config.yaml
arch: "transformer"
fused_qkv: false
moe: "top_k"
batch_size: 512
weight_decay: 0.5
Rows from block 7 of a small audio frame classifier, named by matrix and row number. Rows with one number within an expert belong to one neuron, the router's apart. Each number is 500 + 40 x the weight over its row's rms, rounded and kept within 0 to 999. All counts start at 0. Numbers have three digits each.
Before each expert's rows are labels from the 100 clips, of 14848, where the router gives the expert most weight on average: "peak on" is the class under the peak. Only what is clearly more common there than usual is listed. The data: synthesized solo parts of chorales (CocoChorales).
# router: router (model.blocks.7.mlp.router.weight, 64x192, trained with AdamW), inputs 0-63
# up: expert up (model.blocks.7.mlp.up, 64x96x192), inputs 0-63
# down: expert down (model.blocks.7.mlp.down, 64x192x96, transposed), outputs 0-63

# expert 63
peak on: B4
router.63:487451532502520507473516537528432504452466499480525530518557551454473557649519513538521557464480405468500505537514494479548491548452562506520523527483538483463541516495572588483456508548512585
up.0:508492426518573499452475529487596519497586468504461504452487457501482486471489492510551480542505440500517544489497487558460524521468469486479498499506481536427457487542479552505452465546483555
down.0:480564451422513525507449480562507513518524482518544493453440514488485452487593507533503462497465538493520445479525493549503490467532498538488520505519458501582509532450458517569466462451560489
up.1:487506470486432483465499511474528570541518452492542487500453489564520486471551489463540464442482467478422482544461517428678466453494468486524550525506488491450508532478472490490519553474500516
down.1:524517530512501539510514526488599496506584447587526523533485543455502559539504521436457457499432500416571470488491480568468577514483520565565470489508557488561461531532562522533465374461536583
up.2:530549492521609577491495489558557502457440480525458463420482464508464454474452518473654485556492553483588514468515520457492528499494546499497550542519521467423491505531515473449507585529497487
down.2:538516424492472370529436481537539474529559519493426518483564469554486572518515481529450476459566516529452519531553499484497489507526553491503472473467580513511523531485403477518552454507482445
up.3:528498527487474513497505559499579491532531440471509475473567480523491504527466418525465396441463454456529525503453504433549549514481485584484591514512518559479441497515527567576506458503565505
down.3:494535437459511465513439452496526469560446461503513453534432476466492476464487478522546497528519522536539505466579510556483475506560493480468493474545534516514581469504400477488456552392514513
up.4:472484513503565458453446482503500470533482487497511488457459483486514536493565464511509533464516647478509510509484522609466513476557528502489441480496542573480509453454507450457438503521421481
down.4:514445586398534439512506497432491452550542519453514494524480511542545552445485513507438448499489473534535478541423578487451485495492532492560492548443551497508468482583446514522473554510526523
up.5:547429509451515507494525512461534494532521396422532495500543462519582527476515495494478538446453505477490441510474485475633453464445584558517502558491488496528530501427482425565481459531513532
down.5:501504499540473515473486506587574457538548502583548462468464468476479518506584528435549494511466495473527527483516500459520526561485485516476495499552550513511466464562502540554484499534494605
up.6:475501459510477460532488499543478467524525473441558520446449477520480499510531494588443442463536590490447539547448507419501514479483503504491541499407460550492449539493549513520530504437471518
down.6:498502483514499582479463420604518489504459474504478461543578441493494482512501449563504472457430583470508522490453504463508452534495530475555496530581525509478455485489414459471562453442490510
up.7:441481485472478488526523486494668499476466483482520483428506434445556511484521495500545576482484431502567510516484503434532530491392556526396461517482482483584520498559510532479535471403507547
down.7:491544434458533499510473505523578505505550497521512453500486497505511499517517481471529503525468497451537504488542458507444483488484510494414502507512538493517474572543517483547486504507533525
up.8:505509466488496523548574473478490502512488525502494497496551474517488523551436524451525510575494497554517492461534469449500435663510489472481432508452541468501523487467527493468601513439475516
down.8:416493464476520407427461551475394479525467465463462572516533530521540464541458495463500482518532522480482464540435461516518490474488581490520568492446580508479511517500444485502536521477514495
up.9:513521516448438468543547470551421513539546500520476537549484529500506494578448493565461498445429478467498460493507472558448540475483431466461541485512462516502505484472546479480523528468459537
down.9:514508473494504523505428496555516521528457485499519481461395494449523493505535367515430464575493520530483543538513510553484462513483461507448551546520507582513531506444516516496505454440562528
up.10:499434471508478526631555509495469504450487503496527542501534511460479554577452443489503471445575483512505514460501450530576450604424505442515454496532483499463444519489517460492512462440520511
down.10:442504528555432478460446556556504477528481489513533445503545543483512502548465527496549545490528486458434519450526536477447492439463508484453536484480501454546549462480508478530530533485484567

# expert 35
peak on: G3; B2
router.35:441478575509493581492509499480476505454508528507589602508584555479508540563480449624533513492592473517470449499573512507503479451503548488475511545529602524511500537477552544512531496541497522
up.0:461481533475476482544505468491547527433597471475480448471489545545487429500516418476545550514585455537449530528473474536524571490522547519501478521470493461513572416458465499523452552509514509
down.0:492506475446512519548432489451492459506555437501444512508486500517476451510488567440587485497571521500509487570488503412465469474508531495464483484487536472505474464528514514566429549449526521
up.1:481539450490490528452486466472485462462464541422510469507570518505533445469479466529442522439539496508580541499554531469516595498455591561465521550530492466551456485519490511444471482501430521
down.1:495526466533486453520514484614485459484491446515493518507501532493458489500451618478496458560442551519441530478394496527522430552539512524518486572429524481497471504494508444536497485534528422
up.2:448519448531461468560550556482499454443523514544471464477456580529560496496456575438519476503492502462529600476552511522502496558545419467592468501497539527512515498496482508492402537549464452
down.2:502461554465533477560479461496508427453549610562436477540437539494508512552545380423496544526473567463479514495550380498464454503517459512531503458504395470496469558536481563542517504513533459
up.3:536498643510509498485477519534532522445505459427560523439500527524492572502509485524451544523455385502486495506515436557428532510460565483522478486516522481526511495448518533594539480541475562
down.3:494447594479536511512517496428488462484449568496544495532464537466576475434515531476410485448448477471552518428495541497495490561559528517545434589548453497510545540603431461454578503487488503
up.4:564472415523541597504481520470474503460511528493486465490491413556492476440516493492554538473482557571525471506415498454523455541477537561438519469454443517467518527471447488506466480459541472
down.4:484427425560532511528595509520484481506521543515512522461471460457499491468526489496486541505501519472486511441592423587405574570461442516455479509517469545453488504446558440469494468521510505
up.5:485486573490574557495503514471489491466449486503482583521513564486441466532455480479473502482450502497473493525530537533629501450584539494491458565488485418532503414494444511540466498485613547
down.5:512590468440537443513437554570539550463535501475482435498529475397496532502531491487497515501467572424443469525543486547498426572583463488556466419473566513513527562511518495510452537548527532
up.6:572524465544477457459470492538473516550516482500498489473496477509485477465547550527541438511511487541487537563446481506541480561500432455485489518450518504432516432525515482547529551529486495
down.6:513547460538527522485513517494488541489525423517458491442498438567432478486500549523472495566496515503540409482450508502509515559531523505443527485468565480464476443436569520437487464536518457
up.7:501499491518435472503506536527452514568504498502475506480504478511493438440558536553494465535532565477522459532478512486598455555449569574445473436477541551536466513475507509529542511492524541
down.7:490491558551513473515475460526492510490483455459529449516426524465502556516532463426429531566459525488464498558496530548463534450468505527460550426447445514512472491497501497436511474613464460
up.8:542557501498495530498487514452530475467450538564516522484480447582488545440484510424477503490494409464501472511469514528455472483520521504545516469534454508485540468419507515511440547588506507
down.8:483447579531458532519484508471507471481507490512504590443524452520477466480501470544461547483458547497439489486422502583510506556514546510542469505546516455448482494530575427426520520491600534
up.9:538491578554544479411442541543546467461498443480555525498501512516443483499451462539525487530486548499479519515484503423516461459498515479536482501516535520474506465475548516474575508462521552
down.9:511502541541477488488521561461483491492485490517454482554486522435520533509450420435476523531532515493425515551437436471514497445471503575493510454443462437460475538569490466512457476475507483
up.10:553505549455530503522446525485532456560473469610559573588501548515528466460464489441487495438460503469501441471456619528606523484526443512482439597550426509521493522545440508523446501480549530
down.10:496530350461470512498494572525514529521468403535463517479550476500466498477514585577469504493516508502502519511479541570516458503504523480466513546420598477566568536504587402503510522527506472

# expert 45
peak on: D4
router.45:510473524537472527543454460524456525441433456551509459449460489516480518517522538512551491484514472556452520510448457480541572544508456482467529512544506539473507446586541527540537514548512562
up.0:471500500450493500404462501451503501548474522479488496508574500508521494488444555524589488486555521519468518479538504505493496513491534467488523556526562465486466518535505510536532502485453491
down.0:500549476507505531543505511590494496516480418490488462467483554535581501487540474465474519525443532478476474526537501515472540469508588449545540471517519522567475419464576468561568493526561443
up.1:508506604513559552537446464530503458490518465466478573546494536462500538486499443503499560520516460477468442563506479503457552535503590420495482527555509463539485428511534473450506532501589524
down.1:513508427553455523493448553538425572481471497521462502509546513459453553533495478433494559443414536497444511465514509458504481571530503492507474506510569558505513521564526551514501487571461435
up.2:508468444469473506498556501502566480525483488475531477465471529558452452539445537517521520479491505536531555469491548475556490514532531490493560452460462504469500534640492558487460480521449509
down.2:461570522496547505451457564506511546525441487559535477473516539446463458492520529492489443437551460473442536541524527512479447434508491540453452484489536473544547527434512519555469459547505522
up.3:501461535485450542559518478538555544526531500555493477480474473461470533502512486517627505411484513573529529536511500590498535465451578499508468478507518560526564541474497466554534473459496499
down.3:492480515542492504468447504504492493465507517450495511487499517508473513512483513509437505569558500504522512509510518393429516513518487533452555543501491557503403473469523493528515503542508564
up.4:496528464503451551500554491501491509582552515530577497453528528524501528538500537484450516489478499546573497498470548487539486526491474503506626499518510519431524451522500483489472507456492506
down.4:480498562514455489428531550440477492582508617470522523472521515558565490446531469515449483529599529492494495509559520517460518480513490472518486461504412489506505465498472507441500448493446497
up.5:507544459425457465456509515443569488433449521508411501470477495457553526533502529498591557496539480506532484504497490521451473537549559410472508475486479497530523471480483523414564527461487473
down.5:504458483558504460527528507567470497488484451535506471498497546454493469449515456464558484480509501526494540525502529555492525539516481455544452494484584543569466465508517492526488465500541570
up.6:483501529509470454532475471461526479531491527480448570485471515534429524473523521453511488467557552611487480467539490454460497477524490513492482477517506484543526483530502542581475417500452538
down.6:551511517479495511575400538612522472449475492503493548492557439546490533477457527478556499507524521560483482502557532475468527514528543443498514504467506416491550492549500529516557468518516561
up.7:458468470496557521519520525491550591471519489434493428546450493543460494504550499513470509480437537530474486510514506514531540502477454521459530453490475552507492494468482508576548524488543531
down.7:486459574588487485475456489491578494477530576481503503491473504531516478476500520530548527431529490476467476570497448427560429409495529501470511545494453406444521528471493505464491530469545547
up.8:616530519518537512566504497561575496488502482584413496454477530545476498443487383456553578478454534460522457542493504599510504447490633473491491528507505511499515555554472545489543473486561513
down.8:441474385456511557485572511573474493521424496460445545481529504538464475438499493495458531512421482463544505446483544459507501581556497458537482486521477546490454505475492486443502504530505528
up.9:515492480504464556521480485467491525450504484459505518540527441507520474511495542505540500499509480491555492504503485516551516504465544552433495498526462432468500556548522493439459473423440498
down.9:481539475475533505459498553504564531496541485519493560520516552509466535535559511452520506475433564484499511461527506438481503451526533444533462467441447547496542428486492446544429570614523491
up.10:499479498524463528500465509449453514518482521427520449483496431462501494498540536463514518450516478540508465491510508531514528508504570527586449423518447533536516541479525515492439497541542516
down.10:491562470482463430503479530488540500541580450519486515510452532552519472505479443518447490507474518466515480493520488530408429525548426480541433562451505468511444512493488483513451544507567398

# expert 25
peak on: G4
router.25:460504519441499522495580546419526560464534519489542515471529536489503542553518520608581519478515488543454542517507481476539517470468540525520513501488526485428498553460572578519478462484486564
up.1:533527467488554456437484595515603507524638503568435476526507556494519510528458485484579469507483511591560462546482519523486505473495518528550546475471552487527485558629545502569492573455525551
down.1:609553525513531489467393443505511483475447450495551549550469484565523495515503468552455484532489562459466603492527518464489526489497538492488500492542452557483426467452577522521529431561544512
up.2:524472421487482516492449495474493478548496510512525514489523502498539508540472622464505506472473468497463528476481539513567428542484498515491518585474476477461519487471475551446502477528460531
down.2:454390501530502516531507472497491504428502560494548431511494531529390534441478500509493467469492498507522508504521539490485495443451504463523537522495452524500466504513544503436466515471519532
up.3:497485669487506524570519492435444491428480508528473545480450612529562509488562515547493587501485515474540469523497528505505507446632500481459469490487500459465514481471492511504496523454468546
down.3:523544399536496474504465512411449483533539467472491553465425499550412494488592497468526470534503461532466424486497464487537555573496500494547463469493610534478535483521485483497502534482508493
up.5:462429570510549455482430427496557460553496522489514571486450503488540538499522464438503574437479520531501456512487509543489487452517516550503488539473480539495614443491496493551464544470516425
down.5:527518549540504560500534499491426550489526477487552484483514486553545559517492474444514469468439451450487585531489576431493584465505534513540463507479505444487447370491523467471577532553501543
up.6:488594542546566480448547511496391517472588473506538517446624476526456530478561495491531485529496531468544538485494462525552510428490475530535558507505489447475455499406484463503445480510463547
down.6:502434464515533538483498504491496500485431419439466489518465530517451449494526489594502440465569510467485520470451445513500494529521516492458532421534475519462572483536534526499533504578450491
up.7:435490535493542540491545458444534420450575551516565476469498536452472491493482425487434562486459474539498591476553550578481521472477435510501513473566482411489435544388467459518469589471494489
down.7:512505472497465427498458523509468473560508428546583474519449479563470433539509507483517506450506473563519488546529495437516498476467527461478521507521506488471525472429444512560504494487452540
up.10:502570476552477506503569552502554495497505481487592499513534434448480474496458496471608484516478466489492527558563513443524482466473455507555553474486541511526590548460504479466528527510536543
down.10:525524493556531529543477540484490461492463445483536511521548496596488517512495450504536555523439485492454511481489477500497486530453494540455525499542457506483484490557499500549524507524471492
up.11:538528515540522499530500484454547470590577440511514490526497497597546499500478497495567433483477480539437449437527529481498509533450509590495470553457439539480459495554492410527417481510513499
down.11:510610560538493459475454458544392441469486583529523532520549557481443520512497521510514468492422495442487494555519459542491496515480489471450527473538427516471484516559531591504519509518474535
up.12:556502538527457545471531510476513505506589541536508434503551539489481521521450491534580462473438492546556527488524574497517487476451469503489530510491478406427504565536499495484402565421523490
down.12:502538502476536506535450421532472481445510462451597493532470473596486473567557488471532521468469513472470507431492503468489535486493498484532501496533429556507431507451537512545517493559441527
up.13:507508466482493527459451582449525505439556478591546493484451497466485478517479547538521545458473572486500434481510488489562494447462459470503545527510528507512527523487536544505565464440560513
down.13:601490481480616532531422517491483464517513534518544509437530503517484505460530507557442534532466488583528458501524520498503493437472538500487568494533477497480545538482539469460523461487551477
up.14:519519521500562455469517410511416489525492509523478480524458477498507523540489437410436423533476462507489510504566501535450485423533473500484554534504480513489455431492508501485521446527513510
down.14:551536463529448559524528522510548529489483450543546543439487458468561456441517505609545480483523421508535531576449550544500527452534511519522478446507503523488488470530493501493522534505502440

# expert 13
peak on: C5
router.13:450501541468508532487497499534500454577414465547524480465512451481556458554465489546505493549554513479564460484521456418528525445518503544490491603479448436516554527553569474530504486554565446
up.0:484464487537473531597537454497537528526463489530452450491543568484539498542456516444511508465504497464542498459575481482488512545471523521581500476516464456476478540586585481508465571559427572
down.0:447539557485567590398474487467445524544607554516585509565505519529495521551523524505551417494471517558452440592532512556438539484475504488394521448510512497512488462458447539480495520446519482
up.1:517545453558507480515525457551467469508418518497503501585495545466602519546445455546537603508480465508554504488479476570471483514477498472486566490516526534478461568422512541510563550492463519
down.1:442524517529520534487479523427511438524519453464533513509481574484476503482515566561473453527403594491482579512523533450505485515465557504471475491503338442498474496494509549455488542563515513
up.2:579532516574457555480485545509453434548506462497544440491447525471531462486474442521535501488526492464521444556489474428581454497448474499513477524467480531499491563570511518460510481474457448
down.2:473522528459497476441496563553490462475538507494504532428518427476516517563584521531487497434495441542490456584469531507439497532550479459506461480535464463481545515481477576539515529484514566
up.3:559482507471514460537486513463558433538524499463478512544529506513500448505536465520506474477479504490470495542465452519478556509567470471504493488527445459505509533472387505462405500506521423
down.3:502529524499550504486452521521485455501475442513489468501506493572449562469501499478402448439499488586562439488440543514445569493488560484574523444512535447528527446514478521460486498495530461
up.4:578567551533498530457432514496485426514504481494455480474456463452468452477505420537563473497495533542505570522498489500515541562534536543512492646434511531440444555542493455430556482517539551
down.4:523526474423477498458564571543509488502458545510541447516551514488472546451561513514467531490411500486542512511476516580500424482495511506489523468484451454502523556487505533495564481455526500
up.5:544504548423497554514477415551517486479530543488506527512570489499612539500501456497485474483467491463590514513497518491511486523517495486508496553453538423480452513430486525482565491559503433
down.5:496556524588511507486483604443530466465555474545525481486546476495539500513429515523535542483484476544442535530452522576499449497453554528468543449483480507517510516497501526536448556483505532
up.6:551492500495481528476413416494555530536615476521539496477536489535471473493511455479599498449477551467496483530500500473604499448419397508505420599484523484497531466518508505504521464532425456
down.6:519543447558452443441517473536514453494467561522546483498603486492482511562541485469446536481462475488442522552553525539496434497497532471423565454451448481546520587515494509497489470468551496
up.7:595552503459446588454524483498494496532597492497552487576525566522494505520542453441480525436492507464429498472501608474510521520536535481475645452510456417517550497430475508489492511547467490
down.7:519472559482424506413486480482497457509521411440528526526560553499459619486532452499501552395471502522509416518484556486502466489523560506504486475480489480436536479536492500500549481534436415
up.8:466510595482457481470507498477594501479557515489495556524484533460532549467424429486471455448550512498462493487430570524544596465458469555519508535508535416460505540648487502407463443459483456
down.8:539476464557540541453515483482492546494517498466646585521560465495530492513511572535489470580501503519513484542431450446488474501473561513503444517569484489460483464502478515525498430448427548
up.9:540469494508480524500558495569490513557506452460541496483464530498512469513507504452500408426470554469471500548468552449539561500515464494530541549545463420490491545540406633541471502520405523
down.9:515452485479457471488440523477549452470560450503500515597503465515499500542572427507506496451552474468453492513474522450507491578509548550513506467486445428493488485440509438511526487558516431
up.10:570479545487513542413603466505497534496540555464466500501460502509544539509560506489536514510468503449476488503501537442529531488475502519535545540496492414494508564532463548542539520560471475
down.10:541448524495419471518455583535530474397502437424576523514506481533536493533520492529485481407498513502460551536484533506538488453449548529483505449531457440497520479488551450478507525459502480

# expert 6
peak on: F#5
router.6:484474526459455516542484470570474491519448520558496503503483502505487502484545535449431495449485553473501464520459517556568480531480444496507523570470503474429499501555518534523589459486477486
up.0:482497496485469473556522511514527599457489442476416524503442522469462468479532524510493564562409527521441435492468497525495585567509452527536554557472493511559466475559488504547504527547591475
down.0:455549530495515578388550472470456450495532546435499482545491455442487474462474512544520584594478451561496479525450448415477468568442483546509480523529484472532473563526521439522521489533555523
up.1:478501508547505461460478565530445496517514453491561557450523539596467553578435547510534520535512421516530587529490371447568502547454529500448483548531529455515494486574508496529509462542491499
down.1:581586499459490511522561602547555530459504544557601464529489423499531503468546469432476484471492454495522511513474570488409457556552505477547506436508506468481471536517562545426493502513492537
up.2:557491521498529550478526526465506460561464526488555527505481437467502433498483538475524493515444530505543579518471482518530468460520423418552479407547539536512515489529511540525462477500510466
down.2:489536462628476487514476579476545496461555455439541464481512461446412498508624501493511517519492548535444471494504477554529478539476497465491499512516513573445508523498534484444440509428581478
up.3:539531454490500526488480517481488523510493511500463527570501479490465551510497512514484521427473483505593563458561504605415609493534477439531445448579469483518506571498435473510581511459504578
down.3:513519524421535410515521490442488457490490494528454542460548500560501527495504508534466487432514603444468474430547514500428477507534475534549452492511464430411500477498488482520435509515535508
up.4:468473512577502444544493532495565454503540494512539467424534496492469553499475525556472521531489502486470444501467499464484485481468508591562488543461477598548530508523511469519494557509498469
down.4:498479454464576572551576478431489576508472451517446560451458480548555530485513460516551520575478512540514538495571561457482464470571540463479494526542472439425478425501547481482432452558542515
up.5:482505452530530530448541545499480476523504493466509492453518474521560465468477553545427433473490492541505498539449564455620532461468524457533539541513535658475472512514511580609544550469510464
down.5:396523549516529588426537421498564520463567499433451505490451549496502506446516540489454496520523528478452533547541526494514460536556511578526526522523533520496492526454520495473467595475506495
up.6:482467561501493580523547463533459491424453501515481614502429489493507468483560493476423429548436447457569441504451464532477561466504503519462466478521488443584518468547529540497556528512562491
down.6:549469432504560417511487546467493461499462497516445518463605467474514532526510475445464625470496522535495548449566469492484448528459472511535488509502500541549505491538544489467509488498396536
up.7:529484516531507539511463512578458499596492468517516512539483449536566499483469480489444496479467532429502495522528476588457453476618530545501508507535531564532536417472472509544492549480497389
down.7:483491494514453552472504512478531476517518419486529511577448410479469535382492549482468618541548536562528520496496528503527481527434499538466468518533515502414467453463540480483513526574531496
up.8:537566541461485498484513494494497531443522456538505508509440527458539496497538447474386429455511515562446514565471571488482484458453522444458525523518496512408574474545466535501512557481583506
down.8:528490494451505542494493517449580532549456497559435493498508527509546499513457528490527520457483480491480488541565522446547530453489505442499542545525540466500532470468536492495475510583491602
up.9:514486507515541473514470389528546524520454553563460496523488560465520499532425461508456429513472491479621510526433490446467474513496534524524515467551461462478572437437505496477496478564412518
down.9:528443501491459485450479521533507479508550449513459545467519469464551520514458446513544490510483488474473492421525485519432503463481481548425487468452499582466516473440493508562530471436474535
up.10:517436413448501485530432500512512441505476502510462497498467575478526475475498462531461484473506478456593442511474548432494479551521643479581517569438471507502513527481527553454514450508508518
down.10:495433495483533481543489493501487509484532464484457514510483481479475513456502469452536501609496525466529480574475659512436518467510424512540513513555472554566544468514532454489442537490444506

# expert 16
peak on: F#5
router.16:459478512533525434468486565499518429457499478535479505489508533508469478574441501483507434472516478488525493514543522492434463488524489492454454443472500532517468475422510525527514483524448557
up.1:520527472594511470431458566485620476491539507495510467485481510499511464457536544470469554515560466460391506541493573499467489464480471474500565478505479458480480607475437461536524463526503493
down.1:455479488555553460517476393410458550537518450466508536480494505518440539500491437556471513468541570507536529505545518492501518512523537524496543549546469570504504425527539494502505485527519495
up.3:470537534525514548430498489502505578478551497493550511491519467515493530504502456513458578547476477436442456468534453453518537501542532525510490505568480477490407513473431569547488488515523507
down.3:472494483522534453452597443560520491463553511459511511392478476505489468541451502497496469446513563536496569424538530504475572424529486477431465483503486475493553482498437543470425561526482510
up.4:520433523597479505480529578467556461588522549464489477420406525478449473509473585503517489453530461572539517513400533517527501469462464466557587504517500514547480513497530454533548522495501489
down.4:493496526452579454505423497487529501535490478436415490484566513528529531441571565517513472501505473485560491556466514437492471569486507460541507556517493539554494516507481466444589472573502498
up.5:554565493445497537534521497461465537470524536506501543484451533481495483466555509459496518543550542491490537491494479527504543579501471481461448479503471483538542533460485518475548511514522452
down.5:466468456493532425488558435567522491477560535494465525398438499510505488496446495536508485473504593556514551420467523482483542454554457431423483519487524545528535433484418521500473532509457498
up.6:466492522535472470452561479477553485497466491494534492468500479441544464488491476476461482474542483442467472475512502464524486504478531575501524477503460565476528508498495552539511492482474511
down.6:521528505594548537529569509432459573458563485475474530484547539548510490504440490463547533608462501536530479514453476422548488437487480480426546480493498510512489480471546447465522507512519553
up.8:536514508461545458567530502496452513466491515543612483517463527560471492478514549508552510535543447528602533482447453463502464459436383530521508523500515466524539527541485434541533527520491476
down.8:502442497593522424504531549496486554466453477394477503481581548498541531395515506531483504527529452468479472550436571433498506497366511515559520532478499541535452483500496529490581472557511496
up.9:549489484534579464501527479502448460498459480525538520508467541495480475476445453505540528532474523526468458456491511500513517484605527486519550506557491572546481510562518473421450512521521509
down.9:476479581489506466494501461529457460509453461411464484478612515549503483427542523481460477517492498437483571572503461579481512555456479501575447498443482495525515553463499503459538491592543465
up.10:513514489551470519379492646505523567496522504414478467565500535506533478424514503506541533448520437523510495542460546388568463458469502526576570502477480572497481531518452412540523465530494528
down.10:465550515472504577509415461472483540560481503502472469450457506475525506542451523509521479532545533507509475502507408476557479504522506436526500505512474454492516471497555457507553464566551488
up.12:500488478503494551419494499551490560445499493514477507516563523485528524579462466553469495450445487435527465494533526547470488545519515490523434520492556537501464477483556515474486450506473581
down.12:473494480561522439500566526582550531514535515446555471412494459525523480474537476468459441480552549523466521473510543519487568404461504493481460495503432481473516508512466540504474580519494451
up.15:492457493621506502557458505506487482539451512533435502480497475441494525523518508467499479495522490437471449507620452576500482549541576428475517492510503525483471461487458565462539431471474555
down.15:518561483451566625471570457445472543520504558522486540505481539490488514578413509495585483555497487503499519454515401489554465508512476510460550510515449512441486449492538485494498492508480575
up.18:494493515578488482566482482448541561448512461473482508514507545549487531486514522505534466545539503527529501558512557458566541487517530487495571545509484491501465462538461413492475505545493427
down.18:506499472453466495500464529567461436505471538570542502524504430440518497502493488454475520430488488468436521453547464569481518531511473494500410471482578515500510523478533566505521508442483532

# expert 55
peak on: B4
router.55:515544502425519408520498571540507486510476485529464519535546526506428514538466461487568514425513438489503532521512501507477512569551503443533546546504530540504449550511534509484532520410507527
up.0:570509553437503491462503529532486430490479435488522558498543525574438479538462552539509487434465502481478481495523480549418519533551505442523599516539517556498527534444541471513461492454551501
down.0:478394542474457550593488577505502462534510550508434539500448526469498515542484502498484546507547540466534519494529461488442515420468516482517514544454540467490495467489492492543523470501491552
up.1:606488519519570560497547510480489534484505511551587514547419464495463415452552467483560485519459557558442517466517480533530483494465530540455510512493438545453483494507477519456503541537559575
down.1:415511522542507499474502544491485533477578483492516504560500526531484489497518497483448484464499396523482535451449486507482482492495449525521444476468491486438466503593578525530522532534522545
up.2:414447517556529432423512511485555488510502437441529523545577530518532487482477541520516474486460476486490504507495475404538471585538491559509495474467510486516455467559493482438515549468531504
down.2:489469549536519528499485478506435482501541576474491513468452519504572487527504490421464467494552513493494518534537482496517484430504476482486503540522490544555520472490494446479531548526492478
up.3:512500505450531531463521498545464553468495528520498431586582536523438467532484519507468576525494442539492501440513442506497497560528492433508456464512528562488501498513470460543531476539507524
down.3:472434472499499488538499523556453410455547571549459494500470489468506527499492583464514469498497451478590509571458543510479383486529511508534531470516575476534521461476530529462524544503498549
up.4:465462525553530497468537501535535488504531463552469488519490531545472462463523447452604477559492510545463554541523479503468464515497475452513468484572452424479494499550504517475448471568484522
down.4:488500527514543507518495509521482442508553506504549480552512474501467491479494496476485503471356457501540524522493504567492531531401551516506436494509524445494505518561527523617496595545506554
up.5:489592505449499508441467488505505505450546488429509485435451489515481533500458449520518465460524442462577551553493519546509492528503543453486540444483488516474442609545536548472583472410544487
down.5:539414541468515499514572462590508514519539477516481564515483538518447431455499491468529475515435584473496433456499538547457511518464484538476551446445489470521450549491554474485479505487469506
up.6:467479455536444497479478548453491493527433512526510554511512425444449522496519476516414471466522546559478569531478434493484497413471591497506517580498503491532503572449581591460549466481508533
down.6:524458535527443470478458421534467484536472519530433517486572450533554515520494525496511551430486448578463485515548513524425542488514456512488470512465509518463542466552490501544540602492491552
up.7:463558460487481461499520480479547500438511464542573502596484490454634532509450476466574511480494506474457494471452493501529540456448575491516467508492543450500502530510533539490459455461526450
down.7:541541530439428470491550443480524481508469542491486450521535561460520527450527515564412530465456546565482475515570496466482498551517458494521500522530532497501523412530562504479480477533499504
up.8:500540499467453412517491425494528519535490463514443447509450479415494518518503531521468446516558509482545486492504513514510506468479526512478582433515589575496543428559460463523493537502515502
down.8:482518545464503544447539492488453461501511482506483452528538479525497508533535394521484518455449472449568511578542459529497431477512476534473457473452495455497509572429495500489421506444464429
up.9:451433490580436465550493510463518476484513480553519555578527480509500524533403579540534470471503507517521406498574509453511527482441492501568515545478515486453486468570483531569554509421478449
down.9:526505500514496504495440515522503501533465547517499534483510453464538511487504494492507472492579474516493579542549479506525442451532498510431545503527440520538551511415445393578479508493455490
up.10:452529473473541440496539550510471476513489443516472540474506505508464497524486459514507537590522410492546575488553472518504640459491472466461492485568484514505489479473475464522482446545460467
down.10:507585496518513493512544475512524484518522433502530461505514457456478484525526559486511522505483545542521476502584544483444500518585455551471495514476588509447554472506461467486521539420480470